From a checkpoint of a small multi-label image tagger: 4.7M parameters, width 192.
Rows from block 2 of a small multi-label image tagger, named by matrix and row number. Rows with one number within an expert belong to one neuron, the router's apart. Each number is 128 + 32 x the weight over its row's rms, rounded and kept within 0 to 255. All counts start at 0. Numbers have three digits each.
Before each expert's rows are labels from the 100 images, of 14848, where the router gives the expert most weight on average: "colour at peak" is the nearest of a few named colours to the mean colour under the peak. Only what is clearly more common there than usual is listed. The data: photos of arthropod specimens (BIOSCAN-5M).
# router: router (model.blocks.2.mlp.router.weight, 8x192, trained with AdamW), inputs 0-63
# up: expert up (model.blocks.2.mlp.up, 8x96x192), inputs 0-63
# down: expert down (model.blocks.2.mlp.down, 8x192x96, transposed), outputs 0-63

# expert 5
colour at peak: pink
router.5:127140077119133109120137148197096078161134128096122114130130161145147101170180120104103056106121107095120170122120136106110228114129155138069115124196124120109171127145153148088151106158171136
up.0:133106124109083150120132086151094086124122144071170131139161098118059140176103101082088140119073109139148091089161155124120170138134160160160084162156118110143121119195160137109150114169114145
down.0:045135133156155051152137144122143102161179074144109136157115175185190082100067104144099134181082076144095143159088138092150114178113069113139132115125168167093125133077137104155100127140117123
up.1:122200121097136157127202128107163175124130065120081122130196169157145087124121107094135111102082161141136085148122139104115064171182101209068093110098107114124114186117111111175144105157125163
down.1:116141150129109138109110141197116100180109141089133098089126137069136159069155121201093129124135174166066086118106151164122082145131082080175118163159105156115112097151129137081116138076170100
up.2:085146086133131150147103084184148141151140174138138127164117086125127059129175118172145120114074104150085110169125079111112213144142136157109167140044185147156166126164141106153134088112088168
down.2:172163171087130040072102146117147120124138153143114116108138149133110154134157160111155151109185109135178169118134143138180067109072137092110113155173096090144087120141167123117126094223135112
up.3:102127112077122172130157071164149100153108159154131130088104104116090130148140076132163135160037113130162137193112189135144090080089134192078113170111071118075119118136164117142151125093163165
down.3:147166127163087150120165149082098095089130165077155116156140152115115134093161155144124129148219180135122102156106108100059142148131100112131121130187164108152143123142068195132107085117110106
up.4:129114166141090126122087201088221103154159135125195117119157142123057149110107129116130130145121123186154154182145107166135098099143175131140059125102151079127123067071159129094103116129112100
down.4:126179134185152160146117061118144124107157134161117130146184114089183082166103120118134089128126114094104096109146070147108162136083147086175096142139171145089118183129095116090156029099119154
up.5:144128140135114120063154141175128119122124130166109089118080153104101108145103130109079078135074141141073122141141113120076168165150142150090073097107088084142119181152126152146121139140132145
down.5:131095131108115109112115134075150160156138139127111092115141075151150117105100083146127083135157068151109142111161156119203086091117134156148115148193136113120100095111161120162120143113086191
up.6:136087085115150072169143124113118132130125116104110081114122170077110114125211110144150123156115105116169155194126106066107149166145154173126111095133073089178116084134148150161160127098114091
down.6:082174141139127123134092118056091123126148149136122136132127100137177097149112184150123140139183151152092095141125093195086115047159129136115152157144174132107107121116105149128160110132129157
up.7:083147109110140114090183090180044074124101084091171119123128091048096145173141136140115147109146132155084123173145115151122131095096138141073144098151111073153130123151204134143181049163142174
down.7:115161161115149151106084176045109173077104160149112112152167116223149154145140119114114071174141146126152131086084123099129088142173158128150123139131169129125140098180109106116139155135173164
up.8:188120097107116163173128119140106113102117098132120104179070125119030126192065097062141117161144107107084184129168203107093115131049110137088126111107101138159155151176106141097125111100107155
down.8:123132135132141145166078080159124144158137119114140122128182102121175156132147191077141105066114111141123117166150142170140163118154173125100118172106136124176101121094150122140049129118094178
up.9:075131129113177181175106111150114085107097168160097142136076111087145164067106151112142186076130132086127079201126154128160143127145172145160132128161149160172121149170102108162104103159088051
down.9:125131162107103167153120122092150158153133128170099144165088177154075186090156119096173137147191156149115164147118150074174124056082140126117173152161162157146074145088100137127125111086102076
up.10:111087155165182112123098163128041105131100082140092171157107119147052105131164086161144104103067045153090121128088091135152099132152139145113078186144181142106142132078138146111185142158212101
down.10:108134211085108113135130187184176125122135133123147103154107161134125080115146161138061080163123167085155147143097171151084164165090126082103162124150128139178113142185153134117132138096086130
up.11:134091133140099126171146203130137101057165101139123046141163167198179124098141088110187108091134062126118075121160098057130146152074116157104093157140152082097145151150163140142158178118145120
down.11:108153130079167115150168136133173106147125138092100127127102098147122097116137149075174140110060168080159145159141171173090148117162151077140117103040145178069088135135079111099076088210154131
up.12:125138193140062162128161167100155148123142177158150077149115120144131116130122126121143156218147075150108150099124138150113137131050173104139113093221147123134144124145082124097140139144156127
down.12:149113091139120098157077141100126085136078103099147136110133154112142088082129128122132097050095156083124133077148115146133151141153106163146136159081152102111124143132129133147096097086199150
up.13:144129163133121137122166096113176146150148159176134182131126196170087140197088098117119152106193106147153118127098088154098141163122113109160180088121131150144147069200172095126137168130131099
down.13:094144116152078158148141142114134129098120141109180154057134123131121127106169134129172156125154116063115151126123126157188122130112139142041126183122094122119164175128132109119161117103072165
up.14:128098127129071164170148099130211166116096192193077141211177109149132096118132132147142109062076155121096105116107118141050165097095166172109160124159111140107134135148209096082121164120191142
down.14:148151113151144078120115169111048121154100106094186081095080102132121142148138143149138095198135072148162141176132163128204100167141115087124136190100153089100121099148129178132135098097116115
up.15:090132103157154144124155092145066069124106192149088068124142103163083199099146115148116126073138099089113086096140198095180104149128136094162108107089125112154136140131159153136129070149111137
down.15:107178121143128127102107127092145132103031112133137145118106148084153080145124131131076106150121159133084160163126074164104142160103148181072133123112133207116177072057130142149144178092159134
up.16:057114133132181154120101143158060152133118179170111140108110140123094150115105110142098144147130135054108132165112106085079158134142100116147177128136115160118108125116115108123081112146106133
down.16:154132109099121105076178093110154135085133135127144118162114061087153092145124114140087092152146094113104137045088138121163150121145117163118051080095118079078183149122142124140144184146167054
up.17:148177090163151133112175103124100045113184165156122145113116121148044174131141082176130147186103124158064124142152173098083136155139124143094096113092075140043146110179145143195133153118069169
down.17:134133203128125078115071179144119152145095162108119083124159156084155085103132112127126151117137169132162157158173110162150123115118112149134137160203201139157154155160108192124095111111157110
up.18:143143152137137183129063131097157103130129141189110111141101077118151117159143071091128081160156111097127164107112133119078122111076068140171093142183138077146121133147161127138093095167109132
down.18:134157167119151144147123134085140111128127096089108179103074154097139075061122101125098141165146099146104040040138157152121160126193106110071087137183102165085155044115075126165099141112128093
up.19:142109146155108160136000103118139143127109143114116081142071092131140104203108165166126112165136092164137070144136156158108071142129117157140135155061100118105103091103082115115109123161135070
down.19:109104115134115166155167121083121150135203171091089154069101138081122081036132066150162105102150117098096106116113131131120104121079153139115133063097116147141120173114092168163074125096185148
up.20:154118139091146162166119111147193136118127064145189180155141087069124094108075080165095105113172133115083142151161153086146169130190159173140138129121132217116100093089155145151184102143166137
down.20:185152109114130153133161095103145149145114078122103113176100120152110148097121178101113173150110105178152116102147111110151122180094123100157150149113132077135107107184140124109134131113066082
up.21:108130115131154109160108142161174105149127129155131098155179138099085102121148068156154151083136126117135102194158077181068118096195169162147153146091111164105102105089143113113132144140085140
down.21:162112162121089115140117127084134197082150121130162150145148102161163103129155138138093083123110198122173164095134123149206113150115102132131074135117186104138139136129051155119110095105157105
up.22:126079124132175136139107146179119159104147148127114095084116092146159178117101096135149123207149135152129167114095143137135129119117115197102140125157137074127110129136113128073104092180114139
down.22:188139132144073093124098121225137203125106095114121137140119131091135176111153099152148161210137153127084116142140143153127134151128124089133148155133147139106151142107092109123121124073134134

# expert 7
colour at peak: white
router.7:130138141182158162178142118148139125117074139138142194130140160119131171150127109158110152145170173110125105165145103137162078128116157117115110120098169114098140170078122107124122078154125136
up.0:128087120096120111155146145145151093124068121085104077145094146125106146136120137122112123164130180102155183105118093151109149118083086096055110094115135115124119080153120167142147117108179188
down.0:155148133096159119099160110089154177118121095092130115162133127095156127151128106066143103065147063115131115124170160106115148148181176155169123110125105127157150142100158085141106113135097048
up.1:183101115087153114175112122120145073070184104130147116120168129124107113128204191148157116138097117061112150080094130100152133107107132136155104097111081121069194104101140115118191133128139141
down.1:111109123132110146139165145145075204134085152128145156090123155117155156126091124146155123138122172134108114123126061162112136104112116152173132119063128178123135125114126177123081181156121162
up.2:147108112105134157116090173077082098099073110168168173132156098062102073103153135143113101138144143160138106132140081189163136114111154110145088097131109098145110160090160140137132104122109143
down.2:180136134100126116138079120150117134123128129136104152082177122159085105152143118112080160126148122134103109068117124110113095139124140120143173115165083144131138033111120109082104150117117098
up.3:119162119169074181153088144115129131091141174129149124207083161089093171194077162094127113129126123061112152141132109131084146192159081117166099173120172149165105107128137107146111120147136136
down.3:094139150162091058156111084126151151138104174123124116148112149111111064169128106147128105068090148108137163108112190116088112115124144158176133128114138139085152059152134099157091180068126135
up.4:064105166099131157088164105131091052171147106122163091129111162137133065186199138088133094070131128089151181145130158163121152123166147152123123111157126167127142124125159077068177118110150175
down.4:121131096093144110133118145108111052159143172136114120135125111137129103185095114153176100104072118132182151095120133110094124118103171164113076129146125114147143140119172150099196166084136146
up.5:152112126126123178089108121176109131132144166163120115152150102119124184123171148188175100116148148075089079139124122148127166144104126122096153153214123132142136088142158118152110199139108080
down.5:072098093108127159147176130119120059091149126188165145114146134191163067100141073103148176107135119125120182140175158162058175108166156123144065113151122064161085129115122103115198191144121155
up.6:133128109140102132133133148121158186132102132132156180149094084174163190140120195092118086057132104161138106129123084130120075154134145122159147172103110114158177123148093078159170120110148116
down.6:115165129119077141080124191158148117110041120150104153101205147104118098135129103165179133159133129158136141103153138180126151142180137111111097114125126128180241146141101084154102076121169115
up.7:157137095153080093137071196143075143054162126154123121145206159148111103132132093193079027107077178146104092066121143120156163148152155132110089167109148116118162151166170114055102100139104092
down.7:145159156164126131154198155126155066176163156111107151114165155115147168111141144153118102162140070106093096198131132117140140182195089152109113115137099115124082145133097161162146092093114110
up.8:132142094106221166116104074163134109146103126128112096124137155111190109151126120129129128185085080150142124105131106081182157071168110205086172093120137170161147080108117089077070176154143125
down.8:136123172154102157124130127101125107115165091085129167125178129129123119172098108163155163068114151131115117098113137138029092088118153135122148130153153133055151145105155137194143115206195138
up.9:046111168127150150132136065146154125148096112111108089154070139068105147099114063099139130141114165174153184143108110128076127081081080187182089130060122216171120183125126135158148136157155184
down.9:159187141125089100156158131116096094116127119063081120136118191115191127145131191111113140105171114123098108172136129152159178145096159107127147067148153091088141064137146131118095121126124158
up.10:113061134108165111124105132138082088091116136140138138154134101148147120197119128127125131191129141129099117118110106089104121119091125175158147138183108149081148146081154140149020099123103115
down.10:151188098189161116125090082106138126175108151084069116132155122150091081081159155101164093073118113138114166090102106196093110174189143148077137110108132112154153140144124128125169139180121103
up.11:122142199156174136095095089119173159171160098155121113132123051146132181087167122121112118196129084173100077066151149145101113105156200125145129114155119212140095102119091125119155156155147101
down.11:098158071114138154131133116151138133082177141090121149101137163124122116163102112192173131113152160130175147196081129137155114137104160170074148175100138079134107133082180131148108179154107186
up.12:104151130130138137130153044113130136098109133185131110131106122136158135112145150139125065135123069127130102138157169093122045116143172099223108144158114076108048147125140181114132150153188109
down.12:134118080167095118141112152167176143159121090078062118134115165064152129141148158094129150141118158164097125120128151133197116080108140155145156178108189145110151169160183094176111138106045162
up.13:159149136147099193148106138165218125116133103155144113135082163122138104141114139166146103111085092136191110071097097138142134108139125130154132165120100174171106156161117130056138117172177118
down.13:105172143160150067099142163090070118105127150076077095135129136183140137152081116093112181113127109153171123203148153150112123114159101149087145099147197165145135112126126118167133184103105199
up.14:151178133142126160150158161154130152027116147101125137208107151143164139173115122188097116097081110116128160123123107149141162173136202133137147128156135150114115099088137137109159057089168174
down.14:170077180074123132160158064073130115115141154156161153074112129102130125103156049118099152140123086141095125113150104152152123075174104147160104088089133098141167168156097185148118150115134125
up.15:076071093076105122089148128101146103138156166118135149127161186117137193102142120125099121165130149142131134096150128123136149100149165075173118168106157124150126094123121124118117146109129108
down.15:105196089167166121183104166119147135122103100133073064063134074176113091152092129177136129111174137098151135143103114135159147077123143181105085098072102115109099163113153124118094128120119123
up.16:112111164152135145131118150157075176145127129081081135185104142120140083157130100112135086134085071115135151161124132131120144100092147152113129130164128126116088180116141167120136164115116130
down.16:146166149113094113108102093129111131093121144063105172142178167124103129122144126122090149139140125129138167118158154165093085170155095116126149133105140125165192106056100112130083107175110102
up.17:097152125077058128119100111159136081120080189126184148121142096087155157062143151094161167127136125167188137077143124153089106133105074090100157120198143135134115086090124095192140122160072144
down.17:210101167153090146154112132120128138161103107160133067097162124117125110094138072128185114144154072103120163142164055128152128134140141080124103151096191077143118148160111108127157147158171103
up.18:194175133119097115095090160101092094100150153149132145147134091104178124163122142138080070152084080117150138123093113123166200112094121156123167150171124173142101111146132189135155108110160106
down.18:147129076143161169145205150100151172116082122108108169084125083139112097109174102157089135079086125139120115106148150098126148116198123134087145150088166104088160101100070099137118059106109182
up.19:146097114123131093107083171184138091116091102083143079128190069060145114109125136181056132127088096120173102142114152140131158111114113139143092127093082087143109117080152072189179104130093114
down.19:145149185142138124128138192077091167180103130134113146071117124153083146104182146150109154177106121148100128129137114144096231165143128097083162184141138151154198124159108130119109177093188113
up.20:164144113147037133108125154109131172101096177124126116161043130130154107119129120115108117154080119111120181114152096163171099123158067172170106144116161117158159152183146146135110124148153193
down.20:155155125107148104213113087107153146168167110077143149138129086146148122124130089111083096091119132132128133152150135123156113164151145093083145137120126090082168042118119144100091118137129118
up.21:127117142155119126180109062118126141161108122141097099104154101070150145152145082118167086161073114130133047164104108108120076144133080132121119120099103089111119159084117106123174193167124109
down.21:170151135141111058158099140158140117119076132109107169151127072154097170146137147106094165155146163173125118135127177153165114111111155129124116141136165088168160074102163120161134089138149086
up.22:158116109197092115135159120162165130113115049068100142104133062069145114114115116116128155103060087067112149108066088142110164140121098125109189140121218149147150141146132109142123142117109157
down.22:139128113063167184118092179034102124157146196143160114122128191135135147112100110088100130143118117095098131102142145142061108157139128120102093067181112127144093105123077076078083098146111159

# expert 4
colour at peak: grey
router.4:149104067107126163118101117120115117099165148114169079183098147104091150103088078091118136084122127167176118115173122150061116134083122180135125109173099115164110072101094143184107133123150046
up.0:103096137086137148116148143104130071070120147129140101120103140163151168129151097157146181195163156027177100093058109122101077151124146168116124135116152117142119066146088094153109079167118094
down.0:141117065176181071133142127173151172167172172096134108107145145117100132117110137138110084099080118118070118152103142154148174107131113147155144170113109116121156167105165171093129165150080088
up.1:097106143150143159150106124117137121125068106100151106122051091163088121096142107093175139136169135141127127077194186123189166176126186135126119100156045077102066165115123120124136112213128098
down.1:168060148131123094104124102115127179177135100148106114142201139098124086156142110150067124154116099123094065171094135137067108118151109109169076186096155130128164140127080107143171145120205160
up.2:120171100112094138134174143205166073117117147127118114170086135141166153173120125083110225120147172158148099145109184061112093132057098133119115062168125113184150118119172116142089146110126127
down.2:126127117152122098170073095095142085106131111138107226128150162105069109100131117126122081178171109110135154163092147113186158107162099090174062134078151077062157130111134090110135089112183175
up.3:102160129139184131105092144126137187133124103088179129166149191083093143107152091123119112157140130186130178142140153154094150126084160089108097129110119136149102125105106093116099164091160079
down.3:129063171152150131060175102129144094165151182112121109106156064136179129145154179152164160136069144092097119093109111022170071071145107124158076153160137108116166127118046174119129139161078093
up.4:129102143134147106099130167098111147059185144174160168169127077157165165120180138118086151151161136096180141238112148064063058108140151153102132086150163132112149120063103139145144134124101135
down.4:101129077165131122097142121123146101141172105097104160098115143092114062065107167066136185143131129104082145116096119164180184177091139149115154168119083076184158098148102102135124158151148202
up.5:125100110167101115125142093151148152135086092119121024185071116117132102098183071158104175128148109154119157091122155087136148134156119097121029106162121147078111078082150084142169120213097103
down.5:118186129152115127121147138138064085089096174155151162071144170097124196176101115165129084098130179130099146116134147151090132187138171117116195137120151125145098124157123136113146117151101094
up.6:127129121131093119093115111171143167125162115164132161112100129098106066129085054118132174121124179162149161098099133125123117145139081135088141087153139197157150142119148121138163186106169117
down.6:104124151111117163144195135081151090151129128171127077153170119137137144099142153110144121122109095111144168096193117158129187136153149128143072140133152140120188161127111099061125082091075135
up.7:141195068117139146100117118127125144084123116082066126125172159105133132103103165115062083166076127049138064142126134190170127117086116098149178112132129124125140124168159100087134112099199131
down.7:103108170152126144162097099130111136086115096190100147139182096111107134087070136118136088159159135099102146125112108137160162107100085137138146143124101148201044149099152110124078151166114121
up.8:082124112098127101091228141176137123164121102111149121183103123126111103138067128111123138131130130108120157134105109177145105129184102160143064133125164108117168131152129141093124080157113152
down.8:126153205123161207159110116164128190116188122138117122092155129194159153161093025122148144171156142133134142119129130127062184160144085128151174144143114092187172082095144113137149180114103142
up.9:138089134150146083117116203199185134126151137075147138089116082105093107151182140108190169087214101165145121098137148099108116074091121112158051156094108136154084134073093150132113153107136125
down.9:163117113156119173169148149063098096107093169158129071158192101154170164080147131111097105155116142144134096109129115128123102107150061103165145165138131140115123116179157087109089088077135137
up.10:082178144147130137146069148130115105124133178139164103090143102121102142115109169098131173091142103115127134175190096172088151110105153149107152100128115091046186129179073132074142111138137121
down.10:154112121097132173073189089136096143094111101122115142140095133143106159141105123119076163141097139087099087085129123099091072184129127134090155124183195117136114112143183098090112101118127147
up.11:126155095187073144148172121110066127121111129144152106149138126122101185123147156132078066094145173112140104141165090119082131104095170080201128090134149125130166171066150121091088140205154131
down.11:124085166105099119095147096125140198170148109117118130135145136102113122141142148128141142110119096139197148142122148177146094169119128092119163101166070158144143094095116173116168117137077084
up.12:106104117094075118112138106104142140113128109105091094109172181126142119167054080177109122143160144137094119096088119179111113174161172116103163160166148099169126080098150143154120089173249122
down.12:166100118229164141108149134147143191166079169166141170105101136182151157105207149102106126107105159126169163169171112127097127088074111132181074169125124109060134079080120137160108134159081138
up.13:093071156215139152116133130107114152132059124162119131151180144094101156095143111116121113091147153177090123121146135111107202161173144095114192110158129162141138081109083136115129118189198151
down.13:157079068157097160148078119136110149094095187172106111153116135110147112074046163175199191171158120112117139155156121117120138178161155133148168115148152130133080133154139136109138145174068089
up.14:133113073126188133174086078128106077151155139134109153107155132133160160127161106129101172124108168097158091103112083122093157126112132136068152146076119104094119142071153109159096142102153121
down.14:163187165120142105089073121085139126153117148130136139135125090195126121158111100105119140120128111125164113198080136117180096169122103172160082140139127127129139112158112156063101170163078144
up.15:093201108136128142164155102134112136141208171147146128157156134154124182141104150151097110155168098086111085120189147085131161136139119128118102139098136129036120155157112137087150047163109139
down.15:089067147076092123131118114153156098101133133187118157109126095116163137093145110124103110177104131143153141134134147156115144111154165142124136200182167114217098078127135107091101109117062145
up.16:180166149065144107117126094106144114114139108140166136169179076123101193145138213134117152180129147119127125118140115166147151112084117117135161122132123123121179147177095126143187199102110120
down.16:114139127203175097166104145093125155170125134093117147117124109144106122089092126117146108079113131111146137134090119129100153140099156142100128145143170138135070099095154171108059085087147163
up.17:153131156090110114145062110163155110113152148149091148139087136166147100081114105106088117108109073119121115098095088117124088105139161134086145130130101164150093154084091143127117124150087136
down.17:069165096117115129090162158128106130149144148101137182115100144166121150108142135175169105119092112111135099169129139153130171148114119111074129142158135088133123042169180133153129120117165138
up.18:079118135128135185133113125116069148151146140086162138153126143116111126184124126142128115158200137096192150120124106151104125151070093070151144106126105153182133139116092113144146144176165145
down.18:140127099072159111191141174113127128188175138159106149134144158104086112115172212125125116128101110170097087198101150093101114133109119156135127124168025160152137150105120138083138155137092101
up.19:123122113158112086136132133156183126130112139131101138169128147132120084130138137132165105145201159134110172146068131148132129114043171094063143067133073140141128056081155104145155158183118085
down.19:128134116114149152161119150115040086120080150091152163163089154059172167123111128090147114100155109161157152149153079095160163191120137144135135105204203176146128144119129157156093117132163138
up.20:105091150193177088133082178184150197079187088188143140164110114137100108102175131081122064089085112188104096132149177084158113148125131115070103099104128152127081122116077125080146163081134081
down.20:138110110084148153115143108100107107099122184085126097162131157040165138097102156084129198173150116055122152086100079165105177116147098140090116146105120161097183173167104146145159157114190141
up.21:153075069164160109115084086132142143104186137142124122090173145166154141147073151121140115144108105064153144141133140193123091159120169107159106135087151170105171142124076102143175103126148061
down.21:144121166136200117143191147124144149167152101095154123159145151099121153089096081136102141129096122183146081112130073152170158086149094214108125131168055132156044156151146159125069159123095128
up.22:122080156122129118168085110113107214133124182131073168151146174069128087106089163101135123159116148113103099184138171098143142118150127162095127109155087075104180142130116092127162138130142096
down.22:126175137158099123093102160107103080138162104174162121117088097154119154097099123151164118118173126108119106132113126181054136162108178141093096144150149138169092108129145084149123115123142177

# expert 3
colour at peak: grey
router.3:163087152142110104119115127128142168108135106131108113104088102131113109062090180099105108166117139133093134165098155128170133071152092160138080189115101128168157091092216119148112149069110104
up.0:197065165206113179165084076112158204148137117117094134076128114121082129096140170125138126142148104107129132153110149150139105123145111121144088183116104100131112111151082144148095182118097169
down.0:134094122111147091178109138109149054155126120075179128113137163118174130165155162102135148137128157156106156111151181102120119116125119151114136112118104127083114120113114177134108143168110136
up.1:094119166104104102151124130139147117142100144076174129106113140146100134090202116132106109171104127132139121102139163134203100134187089133110080196118174104130175170110167109113145082111122086
down.1:114113114097151145151065188121110049084127125105108170135054120089091149118039168157162150135164131113173200173120126144108153134126099147117159069187177126144122111122122123130182129107174159
up.2:156171150129120188166086119162122185185112176126118162116082144190157086107101086184158116080161123138161145137240146135144179144161094106129100175090105084142163068154128119115133110139094146
down.2:164146126134129053111198145097166191114141129132151151179186094148117123106115125072121188131122107088108173094146098121143078166169132153178156170208132141154140110101155204156112103120144130
up.3:144134122185153153118095130111063168159124096149149194171131136127127120114156138155138159171189150135126060203110143111146119117113070134128174136180183143174092130142085087078121136088197130
down.3:064137153025046125093130150126121136104103161145103113120145113102112108102133110171108144094098075160176158058086122116088168127129158150132120161145138108063184165103155123113113114153080132
up.4:128155112173143190153129142174114134171122073126060153098041107105132163164128154139180163161172092151168067147124143091131125153105189140097111094155169124103136128141156127164155141129107157
down.4:116090121118115114085138086120100112139087165168148135125187187103085121076058169126131141157122147067152143201153144126136166144129123119091131117141060109126098152126167102180178148168214167
up.5:117160178131091069160130185146146107122172186129168108119155143112167197107163106175131161164117133153170182137110180112105105132101144103140180093131097146117165115111076123122122160103169109
down.5:094170045170133151088117129118101134057138112112130181108159093147119102139111153102086144091144165047102082109085107091168118118181133151135093119104074155143148167151095124108143122074115112
up.6:159105064105150125170134087099097111104119137112130174077132092143111100147161084145107167100160106154112097148147109109131169146160099071089161139131115092139154086104128150091178068147111147
down.6:140080157126125142169148130143133127155142100123149202103134112188139154056080115088130203075153122094158117081182086132078089119137123175171081150148135158118130137188138098140152107113110137
up.7:079124117129077126118089171125116104096154146071114151120126080124140121172096117119176126110137106047049093209117122112095162083119193171115168078154145144072170130180141130095125100104149109
down.7:159103135142152114121153137087167178143157156131106160159192089084171139107115131122097101111077176148115133109132166166132123101095110062150099165069069139149168151080111144167102117059115084
up.8:124131126158139123160158133129130179099141095149130127094101100136137098107216159135164089103096181170077102116166113158075112200195119115154154104197094130077100073102165182086098064163146131
down.8:140145167128141079121106113154111072151187139087101159105086143136086151079170156150107119191139160103109058158115139111147118118119115152105167167156147151119110138156125099104182088083093161
up.9:079118094110106064157087166119087102140132103103097101079137148131175161134157140180081103179145161182071113120118126039165139136103186080110109137130116155114146099157176141107099106157149147
down.9:166152149194116110078135146137150116127142109180094122109149091119135198136113094093145144096066138120165212130092138122114123157113093117138165091139088182145097159102036059159117126097126138
up.10:134142120131136131065132108137071078108089125076124105105145116078122136171227105148096133148148105096134040097110136114134130139164146061097030137130152167104119145102179125152169151068112134
down.10:124126118160159117170085118103160184144149156176192155085105167087193146132107181105103085083122204109099175215116170121127125119087134074078107114141158153143137128183155120145231110152157114
up.11:191106166065152175132140110156105110147144073115087116098131098213118161133108162157123137142176125081145119157144128123076137177158076109185119162151125121135121125165111179120089074165118157
down.11:125118139151124140192154151097132194088096167080137096107158209082089079121110131094211129133149152116142191123137131167135164112162121153124056115081092127113108154124099117106081170161144107
up.12:149059154093191190143088126089129059154088144067100127068144071121087101155131171103165169153095101131152089161109135089139150086144146085135127172095095106138167082146151131120119106102073132
down.12:119138081172136133083138089129083189160150136151125156160150111113183145070115142105174070118196176134091169074112084118127108129124142128136116086152101131113091157141056165172102099151097154
up.13:145148176213123128138163171122074111139173169141131117106166087130128101088143140132126136105146167164110123104112136100090120128090112070197163128121139110146125142122114111099183182073160100
down.13:112153137106135163102088140122187130072164127074076121162153192132113090147133124155125149119114132101168073112168128121131118144105096179125124087186064144135152071173082179153085111160096086
up.14:139057102114155145204109125115157082110176151089123116162208136136168107108154160123135136112143155142117115110147166136084119110117129093117131109091115172114120115160124120121121135077176090
down.14:107102105139122080149099136094091122130164132151167170099166137125139126137098091136120144150076122095112179171107104150118145124112116166110134188166071124110088164104149135098078159130064141
up.15:146127146198111140188138079132134076116079130139167103114063091148152143097095084125140153158140113091134123140125104092146180136097194153124215099145100072196149129107139104134097109141146111
down.15:070175122061141122104133143081070187120178095130081154101159129139134082162131146134148156104144081150128108138194132156147031108124110130109159133134177202109147094167117115117162135122162091
up.16:082158088138119171100107143088112145120072122081110083129108127110168188144149204208090089107152108147135098165157085129092146098131151131193122120164146107148150116133068144101153113122161113
down.16:129053135169116147142095123152136154077075150166123198142148063152135078197133136069140114124130145139114188137144131096122133151122156143097081186132108122110117102107181142149148143169174171
up.17:159103129121134143101152163113158124150140096080164180139116143102124171156118100166138137148129155096141206118140099153124129074140117079089157137089158107144115127116118101130071096090165143
down.17:160166143147136120080130142190089128098115057115092070169142113160136116136128137124125132090094132139105127068143092147138126095103139120128093124127139115126102158146150087119122085120121115
up.18:125161128118097116135087163146095083152114104175082038124069134109171094164141109117156164116126067190064104174162142094135128134105097107081135102180134106111134145120103113108112100158106144
down.18:090074151151099123150130110117086163106156147065165194094090090104086170133115085116082113142107162116163112119135156085088169117144090137159142124124123102150135164117177103134106068121172116
up.19:085087192119109123188088147165117138104129154110100143103179088135155137123178150156124126146134147159184105133135126121094121130129082160151117087099070182104116155102132113107059123161094123
down.19:142136194171170132123078183108168158110136157145135155162157143144124082067119136131107091118126184123069071147076124117134114128080118115079172112169114186223114141144137125116104170138168100
up.20:124139145168151157063148134144137152143156047139083130130138172112171095155127207146085085149080140160165133089160142126125128144120116081143146104113094090114099103164210109174152109193166152
down.20:148126139126086142121115106099180102086094075118194163139118088177115113114136107139179174105064102186057173125166104204146110128100150116186121151083085107148147104084116159136084148130120113
up.21:134139099114102134114159180145155173160117076121114134132120189114123094100101233138093145110161116134100092081152158146106097146150144107129110108140086155092175124125119115053179145088221128
down.21:086143083108127093103138087115086126146068130178172140103130150130132114094163054060141073156137107134107147113101155108127098150145109144161129139183061170129105152068139102159167151128122167
up.22:117109148093136136104072113119132183094090154063097173103190091083163126136135195141160019134084155098112161136105131165124154150115172079092137161116075094136140136096150123139116091112138141
down.22:087164085156098130107099128143115088140101094131141141109105146080101144167113119099134107137131114166108186188161131157065132123103095158122116134153164198148141101091135127123159099123100117